A small encoder-decoder audio transcriber, trained from scratch: soap at rate 0.0023.
Rows from block 6 of the audio encoder, named by matrix and row number. Each number is 128 + 24 x the weight over the matrix's rms, rounded and kept within 0 to 255. All counts start at 0.
# weight_hh_l0_reverse: GRU recurrent weights, backward direction (gates r, z, n stacked) (encoder.rnn.2.rnn.weight_hh_l0_reverse, 576x192), inputs 96-191
weight_hh_l0_reverse.288 [108 123 133 125 157 119 116 122 108 112  91 130 129  99  98 189 127 127 136  93 143 122 127 120  75  76 118 145 128 128  72 100 164 108 111 173 125 161 101 157 134 172 122  66 129 128 154 138 162 142  98 159 133 118  97 100 128 144 175 115  98  94 160 150 113 124 121 178 135 132 179 117 122 108  98 138 133 118 172 130  95 143 150 167 129 104 139 161 121 110 133  74 155 203 161 136]
weight_hh_l0_reverse.289 [118 183 122 159 136 156 102 145 144 131 120 182 159 134 126 144 124 117 118 146 143 135 180 119 114 172 103 144 113 130 126  95 116 102  80 130 113 113 101 160  94 141  98 101 134  93 165 180 139 159 161 122 113  94 109 103 134 129  85  90 163 132 152 125 132  98 135 137 120 101 144 134 138  87 110 129 127 143 129 168 147  97  87 120 140 137 162 162 149 111 126 106 171 117 132  86]
weight_hh_l0_reverse.290 [104 177 153 186  92  64 175  86  68 175 113 134 161  95 161 100 121 148 156 161 145 115 133 152 120  81 162 109 166 148  73  84 161 137 181 130 151 130 151  96 117 120 141 138  97 194 135 136  90  99 125 160 149 135 183 175  68 127 146 146 132 151  68 100 137 137  85  77 137 116  97 169 169 159 160 108 122 112 174 170 142 107  52 136 102  75  79 104 107 140 134  95 156 217 118 179]
weight_hh_l0_reverse.291 [144 157 127  95 120 144 131  79 103 113 130  64 125 115 148 148 145 105 105 132 148 125 123 147 156 175 136 172 115 123 109 104 135 125  95 156 131 104  74 159 106 117 136 149 113 104 124 105 141 136  85 138 102  96 122  97 175 133 105 115 130 137 131  89 167 112 156 113 121 101 114 122 118 180 136  81 122 156 111 134 169 126 151  82 137 121 119 105 158 124 127 129 104 110 143  95]
weight_hh_l0_reverse.292 [101 140 122 144 107  97 117 152  86 186 144 113 159 137 116 135 165  92 118 124 140 126 123 113 101 112  91 147 103 163 135 150 134 137 139 146 170 137 169 149 128 141 224 135 144 177 152  96 189 139  82 163 137 118 141 131  89 148 136 111  90 100 195 104 116 174 102 124 114  92 163  95 114 135 107 144  97 141 105 148 119 154 148  91  86 136 129 142 138 141  99 121 114 147 135 116]
weight_hh_l0_reverse.293 [ 98 101 115 141  97 169  96 118 125  99 184 154 107 124 158 128 133 124 129 120 130 113 138 156 160 109 131 160 152 128  97 134 108 116 175 132 168 127 130 155 157 143 134 115  83  98  89 122 105 165 136 141 140 120 109 124 125 126  90 147 129 137 106 125 128 169 154 132 106 111 100  83 150 124 134 118  84 137 115 137 132 134 134 150 116  99 124 147 111 144 155 117 126 184 118 103]
weight_hh_l0_reverse.294 [114 139 129 168 122 131 107 129  75 130 131 156 116 138  94 138 149 182 151  93 129 136 117 135 117 111 132 104 120 119 105  96 120 129 113 145 133 132 103 155 148 185 140 160 105 119 126  84 167 113 132 111 149 128 145 123 111 137 129 134 155 118 125 160 138 107 162 121 122 100 122  91 154 166 118 152  99 134 145 176 107 129 144 119 118 109 164 116  85 147 159 132 156 108 134 112]
weight_hh_l0_reverse.295 [102 109 133 107 109 145 139  95 143 123 131 166 113 114 153 141  91 160 150 112  92 115 134 136 127 158 123  90 134 123  87  93 109 112 144 104 112 118 121 169 124 112 129 135 127 110 125 156 134 136 139 158 127 140 170 107  93 112 128 145 149 108 153 143 160 131 153  94 133 150 119 112 135 126 137 142 132 134 157 140 138 104 156  90 173 120 146 159 125 154 153 125 125 151 111  96]
weight_hh_l0_reverse.296 [129 101  93 107 176 140 153 112 102 132 174 100  94  92 126 127  92 104 141 118 115 137  97 113 133 115  84 107  70 140 119 155 126 149 117 128 162 153 146 116 148 177  88 104 145 144 111 102 103  75 114 111 116 137 122 106 159 136  58 103 123  44 164 152 156 128 153 144 114 132 174 132 134 132 105 144 170 166  88 109 116 101 103 117 117 108 167 129 153 159 170  95  87 176 158 159]
weight_hh_l0_reverse.297 [101 125 141 128 104 143 136 142 139  97  98 164 154 123 118 145 146 126  98 109 119  95 114 159 121 161 121 165 152 126 122 122 132 149 119 131 103 118 100 112 155 137 125 143 113 141  96 142 160 159 132 133 115 120 151 148 129 127  85 107 106 141 121 142 147 180 126 123 139 110 137 157 108 156 135  76 114 151 155 130 128 118  92  95 116 141 142 139 117 156 118  98 140 130 116 136]
weight_hh_l0_reverse.298 [140 150 110  96 145  96 161 164 117  95 114 161 121 134 124 113 107 145  98  85 156 104 133 120 150 135 161 148 100 142 151 115  91 116 138 151 162 137 144 160 154 200  96 169 154 102  93 137 162 124 130 161 138 105 124  90 122 147 109 126 159 135 142 131 130 113 124 124 131 154 103 119 138 150 125 149 130 110 121 112 102 134  81 147 182 129 161 136 165 140 161 122 101 136 153 141]
weight_hh_l0_reverse.299 [142 185 123 108 118 167 124 152 152 122 135 164 114 181 113  68 153  67  78 112 175 127 136  92 142 122  78 151 123  94 121 104 108 154 161 143 163 128 141 122 107 115 114 116 109  94  66 166 154 157 118 104 158 140 183 117 195 137 152 110 118 131 133 122 133 127 107  75 191 134 128 125  79 149  65 172  51 139 144 196 124  73 101 134 120 146 155 107 160 131 143 163 108 113 119 125]
weight_hh_l0_reverse.300 [117 145  94 126 128 102 139 143 137 112  89 115 126 166 131 114 107 151 140  94 124 138 149 178 111 113 141 116 118 123 113 105  99 132 121 109 169 147 157 130 147 163 131 127 133 126 150 138  93 131 103 148 105 105 150 125 137 123 134 159 128 147 115 119 128 116 106 172 122 106 123  78 120 128 138 142 139  93  97 145 120 119 145 139 135 116 123 120 124 144 134 135  99 127 141 139]
weight_hh_l0_reverse.301 [157 141 107 184 109 122 126  97 113  88 133 108 136 156 133  93 118 121 103 158 137  62  96 143 148 151 103 159 122 159 100 102 100 137 215 121  99 156 119 154 130 155 126 102 117 117 136 128 113 154 145 158 118 112 154  96 123 106 120 127 101  91  76 145 118 145 107 101 148 123 114 147  75 113 129 137 157 149 151 123 140 114 133 111 122 125 158 118 149 175 190 116 160  90 110  80]
weight_hh_l0_reverse.302 [114 151 128 132 105 149 143 128 121 130 129 123 141 115 158 106 179 112 127 120 143 116 123 124 126 119 137  85 114 129  93 120 125 149 126 100 115 132 104 120 128 169 151  99 145 113 115 131 103 119 115 106  98 112 114 106 128 129 101 146 108 142 145 142 134 118 102 135 124 140 140 131 116 128 141 104 138 139 134 150 107 146 106 117 121 114 131 132 159 136 111 120 150 147 133 123]
weight_hh_l0_reverse.303 [101 134 112 114  96 158 144  95 122 119 142 147 115 133 128 112 124 118 133 100 111 105 142 111 123 106 145 143 110  90 121 158 133 129 114  96 135 125  84 165 136 156 110 104  74  88 131 142 116  74 126 133 104 116 166 105 138 134 115 126 128 124 175 122  98 120 143 156 154 125 118 125  94  76 140 139 118 177 160 140  96 119 129 138 136 170 125 182 126 104 142 122  71 147 108  80]