A small encoder-decoder audio transcriber, trained from scratch.
Training: soap at rate 0.0023, 800 steps, batches of 64.
Data: 15625 training examples, 3.3 epochs.
Rows from block 3 of the audio encoder of a small encoder-decoder audio transcriber, named by matrix and row number. Each number is 128 + 24 x the weight over its row's rms, rounded and kept within 0 to 255. All counts start at 0. Numbers have three digits each.
After each channel's rows are labels from the 100 clips, of 14976, where the channel reaches its highest value: "loudest" is the band of the loudest frequency at the time of the peak. Only what is clearly more common there than usual is listed. The data: read English sentences (LibriTTS-R).
# conv: width-3 conv (encoder.blocks.3.conv.weight, 192x192x3, each kernel summed), inputs 0-95

conv.24:090131149096100078125111141145172114116102127082114162153116130165158123107175137062145134120103123140126124131103095131130172124142113110136136091149124154122168140172146158165126086125171122110141145163082111090118138111122134156143128110124103105106142138147160088110132095114152128113
loudest: 4000 to 8000 Hz; 2000 to 4000 Hz

conv.189:114166117149179157160116185156127170139146164134126081121113108136163142092092134115130140145143097140159092111135147109145101143126125145096138107163171106163193124104157150132108133164099162099087112149115118126126138121124170095147149126101130158155166156134149145107106135117133147142
loudest: 4000 to 8000 Hz

conv.131:147156120146135152116114145109134156111138126126108136083147062116162130169145156144112137136130140128113119147131077161124125136147130151122107119110153058092114121141117142121138159087073126125104122128143150139101072156137146091130117154145132143092114146130126111084135184097119142104
loudest: 250 to 500 Hz

conv.179:150089102123124142139143103097091134140104122129122129128126154109145111187137148113132135118136127100126136100129136137119108124123154138089142167169102150125138137141157152099142126122112089147130096119087153083151124135132128141131179122169091127098137181138112138134130155107113141135
loudest: 250 to 500 Hz

conv.80:120138126130113140132126176113131123108151135123164104107069130113121149099152119135068099113131135105118114123153170143125167132137143160106132125113164117123161127147150073104097156166099105112140074107121143179122093113123117128149144132124156124113125101083120169126152141122129142120
loudest: 250 to 500 Hz

conv.102:129133170122126078148138140126166140092147167150114125142116107165138115148125131092112142122057111171136128175080129119159163097100140111101154123090133134139126139115158143131109097098137131142125160101133147154123111134126112135131145098156148128139128118131167068102111081115104130127
loudest: 1000 to 2000 Hz

conv.59:166092136147175151126137141101131117097134102129102170152163127133143122126087114095141169180133139129102121169096125155121115072123134115130160148083157118144123121153110136145112104140114138130064100087107109146136094089146116101141158103158098138112153105115067134120131165151133137110
loudest: 4000 to 8000 Hz

conv.71:106098124139149143127089153103169115132063120098081142111127108079126130140160129132120138079169130101152127138152120114146068105108128117166124101106087128154165135112152130131088113132142111101140167129117130155113116104137144141111151131142138124067141134144084114114131137135148107165
loudest: 500 to 1000 Hz

conv.37:111146179135161126144100120109116099130141090115131134109158156126130098137103161131140151132118134142156107115123120168122120141107141132122164157083116124122078137120122175161161144163143117153099126090161117107136116096161150128071075085144132175147110169138088158131138131159120163153
loudest: 4000 to 8000 Hz

conv.34:121134109137158117134165134130127126150094083071134114118142134084157120118090110134110117129113158164109145145145111144151129151106105118099140174150143187106114162117108118109118128176115077121129134140121181113103071109123114126096154113078134119113106085130099164122129174119151102152
loudest: 250 to 500 Hz

conv.79:106097145146130157163105133098120127142124139124127126101146107113094184125075111151211101170179133147138114130114114127175142102131175081138122145099114132136123107161129123089153117100123105115138141167091125131113144142097135094151142160099117111166115120140129119110142134096156069098
loudest: 1000 to 2000 Hz; 500 to 1000 Hz

conv.1:137105127132156117103121127104146105154128135151148111190133170140133149145148155157156129132135132130152080097170112151147104131112130118130127108144119135154109125155145089123150110132100157117120147140136137114077118150115131083110093105147164132150135126103152089171148142129098139160
loudest: 250 to 500 Hz

conv.140:134104122101138123103084125163134114122116090125114102099151095116119141113149101118210134115098085104103119121122172126103143140082155096118129198118107123155163138118092127144126158130119154113113123160104155133123141096127143090093116148099150089110119161146107168102135139127155115151
loudest: 500 to 1000 Hz

conv.165:144168098134132121147098154094141147136139079125103116143144147115121133094104104146106122130098093096146102126119100139121150145184145154114119117163149100151123122138161135102140113100117164154132135142149091144137127168101120168164132125102145118096182134119127131102142154145153148110
loudest: 250 to 500 Hz; 500 to 1000 Hz

conv.191:113102157111156126117173141130124182161092140129115125115114128155166166135150156152178081148144135094093125107110139124092121138126135165152099114079110143148152103128132156116142126129153139104071149145114138131134129120115122114111096116162129157122134106120074105125110174152138113148
loudest: 500 to 1000 Hz

conv.141:105131123128145151108136098135130100120170113126117156141188132141109110189141167177151118111150141137131182184133132101116099131149136095131128096145108113160126120104093097134132123117121124087159129165092130085098102124121128101078101081122139112113137131101138092126163114154103151136
loudest: 250 to 500 Hz; 500 to 1000 Hz

conv.13:112207121119154166130126102123142144146108107117173161156115174107142118114140127119110160123124137106169144094138144122119113114171151111108161147103143089108092106125145122107126115143103140122112143080148138120154177137152094150167107116075105090118160134089074103136114105144098126138
loudest: 250 to 500 Hz

conv.69:100113143117138136152151150147122131126147098105150123121103104141117124123143153167128129126103130150130112158170111162113101135137098097107115120102146084131153119123167145108063143114148143116146118094158134085154087119155083115083123113152174116142106130141082176121151109106112141106
loudest: 250 to 500 Hz

conv.88:110140084115120123109153141120141157153111097145133119152148108153132159138146127135131117165109139160145058142160120111106159101136123121116148132148111066138153123100053149073124136101137155132117106154141132127142139113112143139082133173120114162084147137154130159081140160155135145143
loudest: 250 to 500 Hz; 500 to 1000 Hz

conv.10:147127131119128143084143109101100096148148139131096132114167127110150123108125124156099123128079117138102121085117121092103111065116100090114141121157179075078139116088145138163153157127167110134135150097132130106076102137138148095126120141130146137161121120123165094110137120145119092114
loudest: 2000 to 4000 Hz

conv.3:099141105139121105126126115122156162142136109122107155131137137166118091134082181115119128137183138106162107177122113116082104138143116134102116127135123124073110102140106114079121096078110139131143138158059085108117118177139085157110131130187102122131153136117141167101136171151146107106
loudest: 250 to 500 Hz

conv.119:139140102108163152146134129151149162116137127119111113105133098111088151091137135143164072126163131139126163136151104147126085143124139080133117122152203178136129155063098128114146144128138124094100119124112177162120120143104124108124121102187132119114126142146144093097141145112132150109
loudest: 500 to 1000 Hz

conv.82:146070100112119107133056135162077140127149104121124104102115120132138158158117104109119124103139159088123146176113111125127128109120125131124146137132115127115169121118114096132107068111156114138129133116154125140119100149115116094123143165142109137097156136172150107141104157122100144109
loudest: 4000 to 8000 Hz

conv.146:106113127104104115126137123131155154068114104136126155137172121117133139184133113109139149143047102148127122112166133138123159121151131135111160138136115142157153114093115119098164119131133153144117150128070118139122083103157156135104159163085116111110160125180115153107136082105158111082
loudest: 1000 to 2000 Hz

conv.154:127151136083145134100167124111120128164140124103135073164093130117113156148125108169143163137118149148098135104098165132141170170123145140147114165145178175130140123123180136128126069133151122148145066124120164135090136113161143101157124154127096119134118087116148130127132151129088110063
loudest: 250 to 500 Hz

conv.20:135155123081123116116158136164135139154158118106095126106138121125128151115150127104133128077103154141140084125126138128099146116133095151104147120146147138191123126068141127147122129111153167107112130088124143091118169095155168087127135096091141121122132129145159121096155136136119121167
loudest: 2000 to 4000 Hz

conv.45:107176112139125119095175095155171124146124123116112100144119126083165120131093131129106131108157099123104138174101129111094140083135131117150148120141100101097151153118128175154110125127202098181122162119109154106159105118139163122133098132143124134139107134136126140097151137104143106148
loudest: 4000 to 8000 Hz; 2000 to 4000 Hz

conv.89:127108146122101103162126133095112149148126074145115133101092136156145110101088107136128134133144119160134133104144110109115182153186141142115113120141078146086098117128166101115131121133103118112163106098112124143133133121139106147121100141082154172162096146065114110149148094116156148106
loudest: 250 to 500 Hz

conv.103:132073149158119124131120099099156127168086141109076094145148147107099087086070119120127118109142133109100178090128145140133134144171128152147150125154144129111138120118077115126138096114100138145131162129114115141152139141145104132122155099108117121119160155138106107089110105151148104138
loudest: 1000 to 2000 Hz; 500 to 1000 Hz

conv.23:120081133137140142134141133131154195093093122097129145135126146150109126131112113114141099135136127180131160083122139162134158158139119137152127165102129095113135111110118105074116121152110123134121124144110108129134087149113083149152074105116159130139142127081157132172163163161109156119
loudest: 250 to 500 Hz