python train.py --encoder_arch="crnn" --model="encoder-decoder audio transcriber" --dataset="read English sentences (LibriTTS-R)" --train_examples=15625 --noise_aug=0.01 --n_mels=80 --hop_length=160 --input="log_mel" --spec_augment=false --win_length=400 --tokenizer="word" --vocab_size=8027 --encoder_norm="batchnorm" --encoder_activation="relu" --encoder_depths=[1, 1, 1, 1] --encoder_kernel_size=3 --encoder_stem="single" --encoder_widths=[192, 192, 192, 192] --encoder_rnn_width=192 --encoder_rnn="gru" --encoder_bidirectional=true --encoder_rnn_residual=true --encoder_rnn_layers=6 --fusion="cross_attention" --label_smoothing=0.05 --decoder_width=128 --decoder_layers=6 --decoder_norm="layernorm" --decoder_norm_position="pre" --decoder_activation="swiglu" --decoder_mlp_ratio=2 --decoder_head_dim=64 --decoder_fused_qkv=true --decoder_bias="none" --decoder_qk_norm=true --decoder_parallel_block=false --decoder_inner_norm=false --decoder_drop_path=0.1 --decoder_positions="learned" --decoder_cross_attention_every=1 --decoder_tie_embeddings=true --residual_init="scaled_by_depth" --optimizer="soap" --beta2=0.99 --learning_rate=0.0023 --beta1=0.95 --shampoo_beta=0.95 --eps=1e-08 --precondition_frequency=20 --max_precond_dim=1024 --one_sided=false --adamw_lr_other_params=0.0027 --max_grad_norm=1.0 --max_steps=800 --batch_size=64 --epochs=3.3 --lr_schedule="wsd" --decay_fraction=0.4 --final_lr_fraction=0 --warmup_steps=20 --weight_decay=0.4 --adamw_weight_decay_other_params=0
Rows from block 2 of the audio encoder of a small encoder-decoder audio transcriber, named by matrix and row number. Each number is 128 + 32 x the weight over its row's rms, rounded and kept within 0 to 255. All counts start at 0. After the name is the row's rms in percent of the matrix's.
Before each channel's rows are labels from the 100 clips, of 14976, where the channel reaches its highest value: "responds to" is what is common among them. Only what is clearly more common there than usual is listed. The data: read English sentences (LibriTTS-R).
# conv: width-3 conv (encoder.blocks.2.conv.weight, 192x192x3, each kernel summed), inputs 0-95

responds to: voice: female
conv.32 090 [154 150  60 173 152 125 138 133 167 172 140 154 110 122 170 113 177 202 133  98 139 148 125 135 134 107 146 123 129 102  92 106  48 109 113  93 145 131 158  97 141 118  39  91 114  89  99 153  78 132 136  99 122  78 125 162 192 141 105 127 119  89  83 101  96 118 133  79  84 150 155 107 151  99 122  89 124  78 141 110  47 102 175  66 151 128 106  64  94 125 113 112 127 103  87 140]

responds to: the word "was"
conv.157 097 [113 111 149 129 131 130 181 182 155 143  92 120 154 151 138  73 103 104 144  79  81 149  48 136  96  80 214 105 162 116  67 111 118  75 136 159 159  71 126 155 132 184 170 170 117 112 118 188 162 147 173 142 111 104 116 120 114 127 161 116  88 140  90 171 102 156  92 171 127 162 107 159 145 134 171 121 131  90 151 106 159 162 118 150 109 119  68  95 108 134 168 135 125  89 182 126]

responds to: the word "she"
conv.153 095 [165 126 173 130 186 136 158 150  81  49 145 139 105  99 126 100 148  90 117 148 161 144 116 168 121 142 119  82 153 113  85 121 116 140 128 160 147 212  96  42 158  69 165 136 118 167 151  66 105 144 121  85 129  83 107 137 159 163 140 101 119 142 145 166 193 186 149 131 124 119  66 121 127 146 123 108 137 158 106 119  72 100 128 129 138  49 113 105 104  97 108 117 198  91 118 168]

responds to: the word "was"
conv.67 096 [136 112 130 148 141 184 140 140 116  97 146 116 165 110  94 154  29 178 195 153 151  94 106 138 186  89 177 105 144 110 137 125 128  64 112 125  98 108 116 169 154  83 128 133 109  68 129 103  87  55 137 115 158 149 159 170 126 125 128 108  82 110  99  86  83 130 193 154  85 190 161 144 140 137 154 128 158 173 161  92 119 135  71 147 138  59  97 149 101 125 165 134 163 124 146 184]

responds to: the word "was"
conv.176 102 [109 110 241 102 133 151 114  82 176 129 103 138 124 145 113 138 149  99 173 128 132 227 182 125 164 142 147 169  94 134 159 154 147 156 117  70  73 134 109 121 183 151 115 131 120 170 127 147 109 133 132 126 166 154 137 134  86  93 100 140 125  81  83 102 111 176 135 136 147 147 118 110  74 159 113 114 102 157 109 120  88 156 128 136 169 166 193 134 115 129 164 103 157 133 164 165]

responds to: the word "you"
conv.174 100 [143 127 124 165 120 105  80 136 175 124 141 124 181 178  61  87 150 145 152 137 125 176 144 108 181  16 110 168 134 102 114 129 142 136 148 101 107  98 117 103 108 156 161  91 141 174 146 126 156 104 139 159 184 109 115 155 113  97 145 153 141  93 151 168 115  75 123 111 121  59 160 144  89 100  96 138 152 150  77 158 106 141 165  82  64 135 158 114 156 158  97 142 183 115 101 151]

responds to: the word "he"
conv.135 086 [190 136 152 132 172 128 113 145 209 145  93 168 149 132 156 163 142 157 171 101 131 125 133 108 111 206 104 117 139 120 122 120 167  63 151 125 135 118 138 150 198 143 103 148 123 154 112 126  94 135 124  81 121  76 110 116 146 170 123  81 103 101 124 150 113  70 136 139 115 114 115 110 127 135 117 125 122  92 115 143 120 133 115  89  91  95 114 174  69 159 167 104 112 165 121 139]

responds to: the word "you"
conv.141 092 [139 117 132 118 162 134  98 150 155 121 143 110 126  96 156 118  88 133 104 169 169 120 111 170 165 165 202  28 103 126 126 147  58 155  94 115 115 124  61 157 173 120 176 186 143 129  90  82 127 127 167 138 131 169  94  97 103  92 166 103 154 148  60 111 155  76 116 147 145 138 135 169  51 105 141  93 185 128 178 160  82  73 164 109 111 135 113 140 134 138 109 131 123 152 108 172]

responds to: the word "i"
conv.184 097 [ 97  31  90 157 104 111  91 128 175 126 129 102 112  51 144 176 128 123 117 122 126 122 167 147 168 101 175 139 141 129 142 125  89  73 135 120 105  66 149 132 189 114  64 122 115 165 142 134 138  87 158  89 162 162 152 125  96  98 108 103 128 106 112 141 155 151 127 107  95 169 142  95  82 148  67 152 127 146 144 137 148  13 204 100 107  89 111 100 128 159 162 138  90 120 136 129]

responds to: the word "for"
conv.73 096 [136 172 132 141 128 145 107 170 181  94 103 110 132 157 124 110 141 114 113 178 148  99 122 111 153 153 156 131  82 122 142 177 133 133 135  92  99  75 139 110 185 172 126 121 108 191 184 146 169 155 161 120 183 143  83  87  67 117 120 115 182 100 128 129 135 144 142 157 140 201 139 109 205 115 185 150 160 108 147 123 130 125 118 108 138 148  25  97 166 153 143  81 121 137 143 113]

responds to: the word "i"
conv.127 096 [166 132 145 162 133 168 103 159 108 120 126 162 121 140  29 119 200 176 127 200 137 169  90 174 117 126 191 159 102 167 159 167 153 122 142 120 144  78 118 118 202 102 128 149 152 162  89  96 124  90 137 145 112  68  85  93 188 169 175 126 185 103 111  93  90 149 141 119 120 130 100 197  94 102 137  90  96 150 148 127 149 163 109 122  75 143 129 125 179 132 194 106 111 119 148 169]

responds to: the word "she"
conv.186 096 [189 140  94 117 149 118 103 108 106 168  97 174 158 100 128 111 132 155 141 137 141 125 123 171 113 165 104  67 146 197 104 147  63 102 163  68 106 134 128 147 154  82 140 117 139 141  89 130 137 177 181 126 130 147 118  84  89 139 112  98 171 101 121 117 129  38 137 194 159 115 152  91 121  85 135 144 120  91 145 123  79 149  97 107 178 101 169 133 142 125  93 118 133 169 105 205]

responds to: voice: female
conv.23 109 [159 101  98 114 116 113  91 190 125 122 123  79  69 129 154 111 174 107 134 101  97  95 149 131 146  85  89 120 119 127 137  92 120  93 183  97 130 172 164 181 124 145 105 143 125 170  53  90 106 125 155 118 123 156 145 172 103 165 100 105  92 133  86 150 143 173 163 141 137 146 134 112 169 170 124 168 151 171  93 131 204  51 168  99  99 162 109 208 141  80 127 128 105  79  82 152]

responds to: voice: female
conv.168 087 [139 155  82 164 115 228 138  97 130 138 138 121 109 163 165 160  72 144 131  80 137  90 176 102 135 177 119 115 123 125 194  85 120 162 135 140 100 142 177 160 109 153 112  89 119 128  44 120 134 178  89 121 105 125 123 127 123 206 100 104 130 104 132 179 124 124 137 103 108  39  79 108  97 118 153 125 100  91 120 166  99 109 166 114 108 130 118 131 128 119 151 121 125 166 147  68]

responds to: the word "was"
conv.113 128 [153 134  99 136 181 110 172 184 108 110 103 143 140 130 118 141  99 114 131 104  90 170 141 152 173 126 133 120  82 125 142 111 111  89 151 169 164 125 113 166 114 173  31  98 105 124 160 172  95  88 139 122 158 149 152 126  99 140 152 103 129 169  81 140  79 109 136 116 201 176 125 156 152  94 131  73 123 149 188 100 107 135 132 115 139 144  73  81 138 105 124 125 149 138 132 131]

responds to: the word "for"
conv.86 111 [144 110 145  99 149 147 126 164  91  81 138 221 125 142 159 135 148 119 168 116 138  79 143  64 178 120 143 134  97 187 116 109 159 164 140 126 122  86 134 114  70 116 103  84 172 149 148 116 177 102 123 132 165 195 175 128 146 195 161 122 128 147 107 116 103 148  91  84 141 154 177  88 120 109 181 183 106 150 141 113 143 172 138 124 142 103  93 187 202 104 120  95 115 138 133  89]

responds to: the word "the"
conv.92 076 [159 116 120  82  98 124 129 133 152 118 139 190 135 124 146 117 118  79 177 137  87 105  50 140 108 115 110  78 131 104 101 104  73 164 130 123  87  85 113 142 133 118  86 116 149  87 129 152 116 126 103 126 140  49  73 138 165 146 116 114 174 102 137  83 132 187 104 169 145 127 123 107 159 133 159 105 122 115 137 126 173  47  78  51 154 111 153 139 127 164 128  74 159 144 131 122]

responds to: the word "the"
conv.71 081 [108  86 153 163 154 183 153 174 115 139 117  52 135  99 143 146 115  97 132  61 132  94 146 158 131 111 192 126  86 103 102  88 163 135 147 139  74 165 124 165 181 118  90 115 186 168  82 115 139  98 111  85 112 125  55 149 172 175 158 110 104 147 108 117 100 117 157 161  91 172 145 183 104  88 117 135 120  67 141 144  89 108  87 107  91 108 119 120 129 140 148  66 107  91 137 150]

responds to: the word "not"
conv.134 104 [119 142  96  93 134 157 136 162 126 149 123 108 185 159 132  92 157 150  93 120 102  98 177 144 101 153 128 145 207 151 105  99  66 138 174  76 121 147  87 138 110 140 101 125 133 146  85 116 118 175 111 150 111 106 115 140 127  76 122 136 149 143 180 147 123 102 115 132 103 129 148 126 112 131 134 137 144  97 164 143  89  92 132 126  65  93 138 196 169 116 129 157 158 101  74 153]

responds to: voice: male
conv.189 098 [ 94  76 132  85 154  85 175 196  67 108  99  89 134 143 120 135  87 156 129 140 178 130 131 106 140 134 116  10 112 117 121 103 120 145 107 135  92 102 146 153  84 103 178 138 138 152  87 160  61 151 154 109 129 146 142 139  85  99 139  92  94 100 110  99 138 128  99  82 171  94 111  82 104 103 121 123 134 114 126 154 131  95 105 190 124 124 124 124  98  94 173  81 162 156 169 135]

responds to: the word "he"
conv.88 111 [143 103 109 107 106  87 113 190  90 183  86 149 190 167 181 135  66  87  84 114 182 129  88 104 151 152 117 119 121  88  87 115 158 165 115 114 150 108 104 121 129 137  94 101 151 179 183  95 134 130 149 123  79 124 114  62 100 154  94 109 146 101 105 120 164 118  95  98 128 111 104 122 128  75 174  95 135  65 109  75 162 115 133 120  95 194 116 152 115 142 131 132 105 179  89 175]

responds to: the word "she"
conv.74 104 [139 119 198 138 123 132 189 130 156 102 120 129 131 149  72 144 115 153 157 174 140 148 122 117 114 187 118 130  99 187 145 154 152 143 156 127 136 135 185 170  89  81 175 132 141 198 139 122 129 162 115 122 139  79 176 149 156 109 177 194 145  93  73 111 187 107 139 115 120  70 178 162  72 148 145  94  83 155 133 119 140 104 125 127  91 128 176 116 106 131  99 117 184 139 134 169]

responds to: voice: female; the word "i"
conv.53 099 [150 149 120  90 174 124 133 146  56  60 118  95 117 151 144 162  99 138 165 203 156 150 144 166 120 164 103 179 122 130 136  92 103 167 122 133 174 123 125 119 173 186 116 147 133 121 119  98  93 137  87  63 158 179 122 131 109 119 119 151 134 128 111 137 128 109 181 156 164 107 146 164 148 161  97 144 125 126 142 152 116 148 119 169 126 156 127 162 139 141 133 190 195 190 141 119]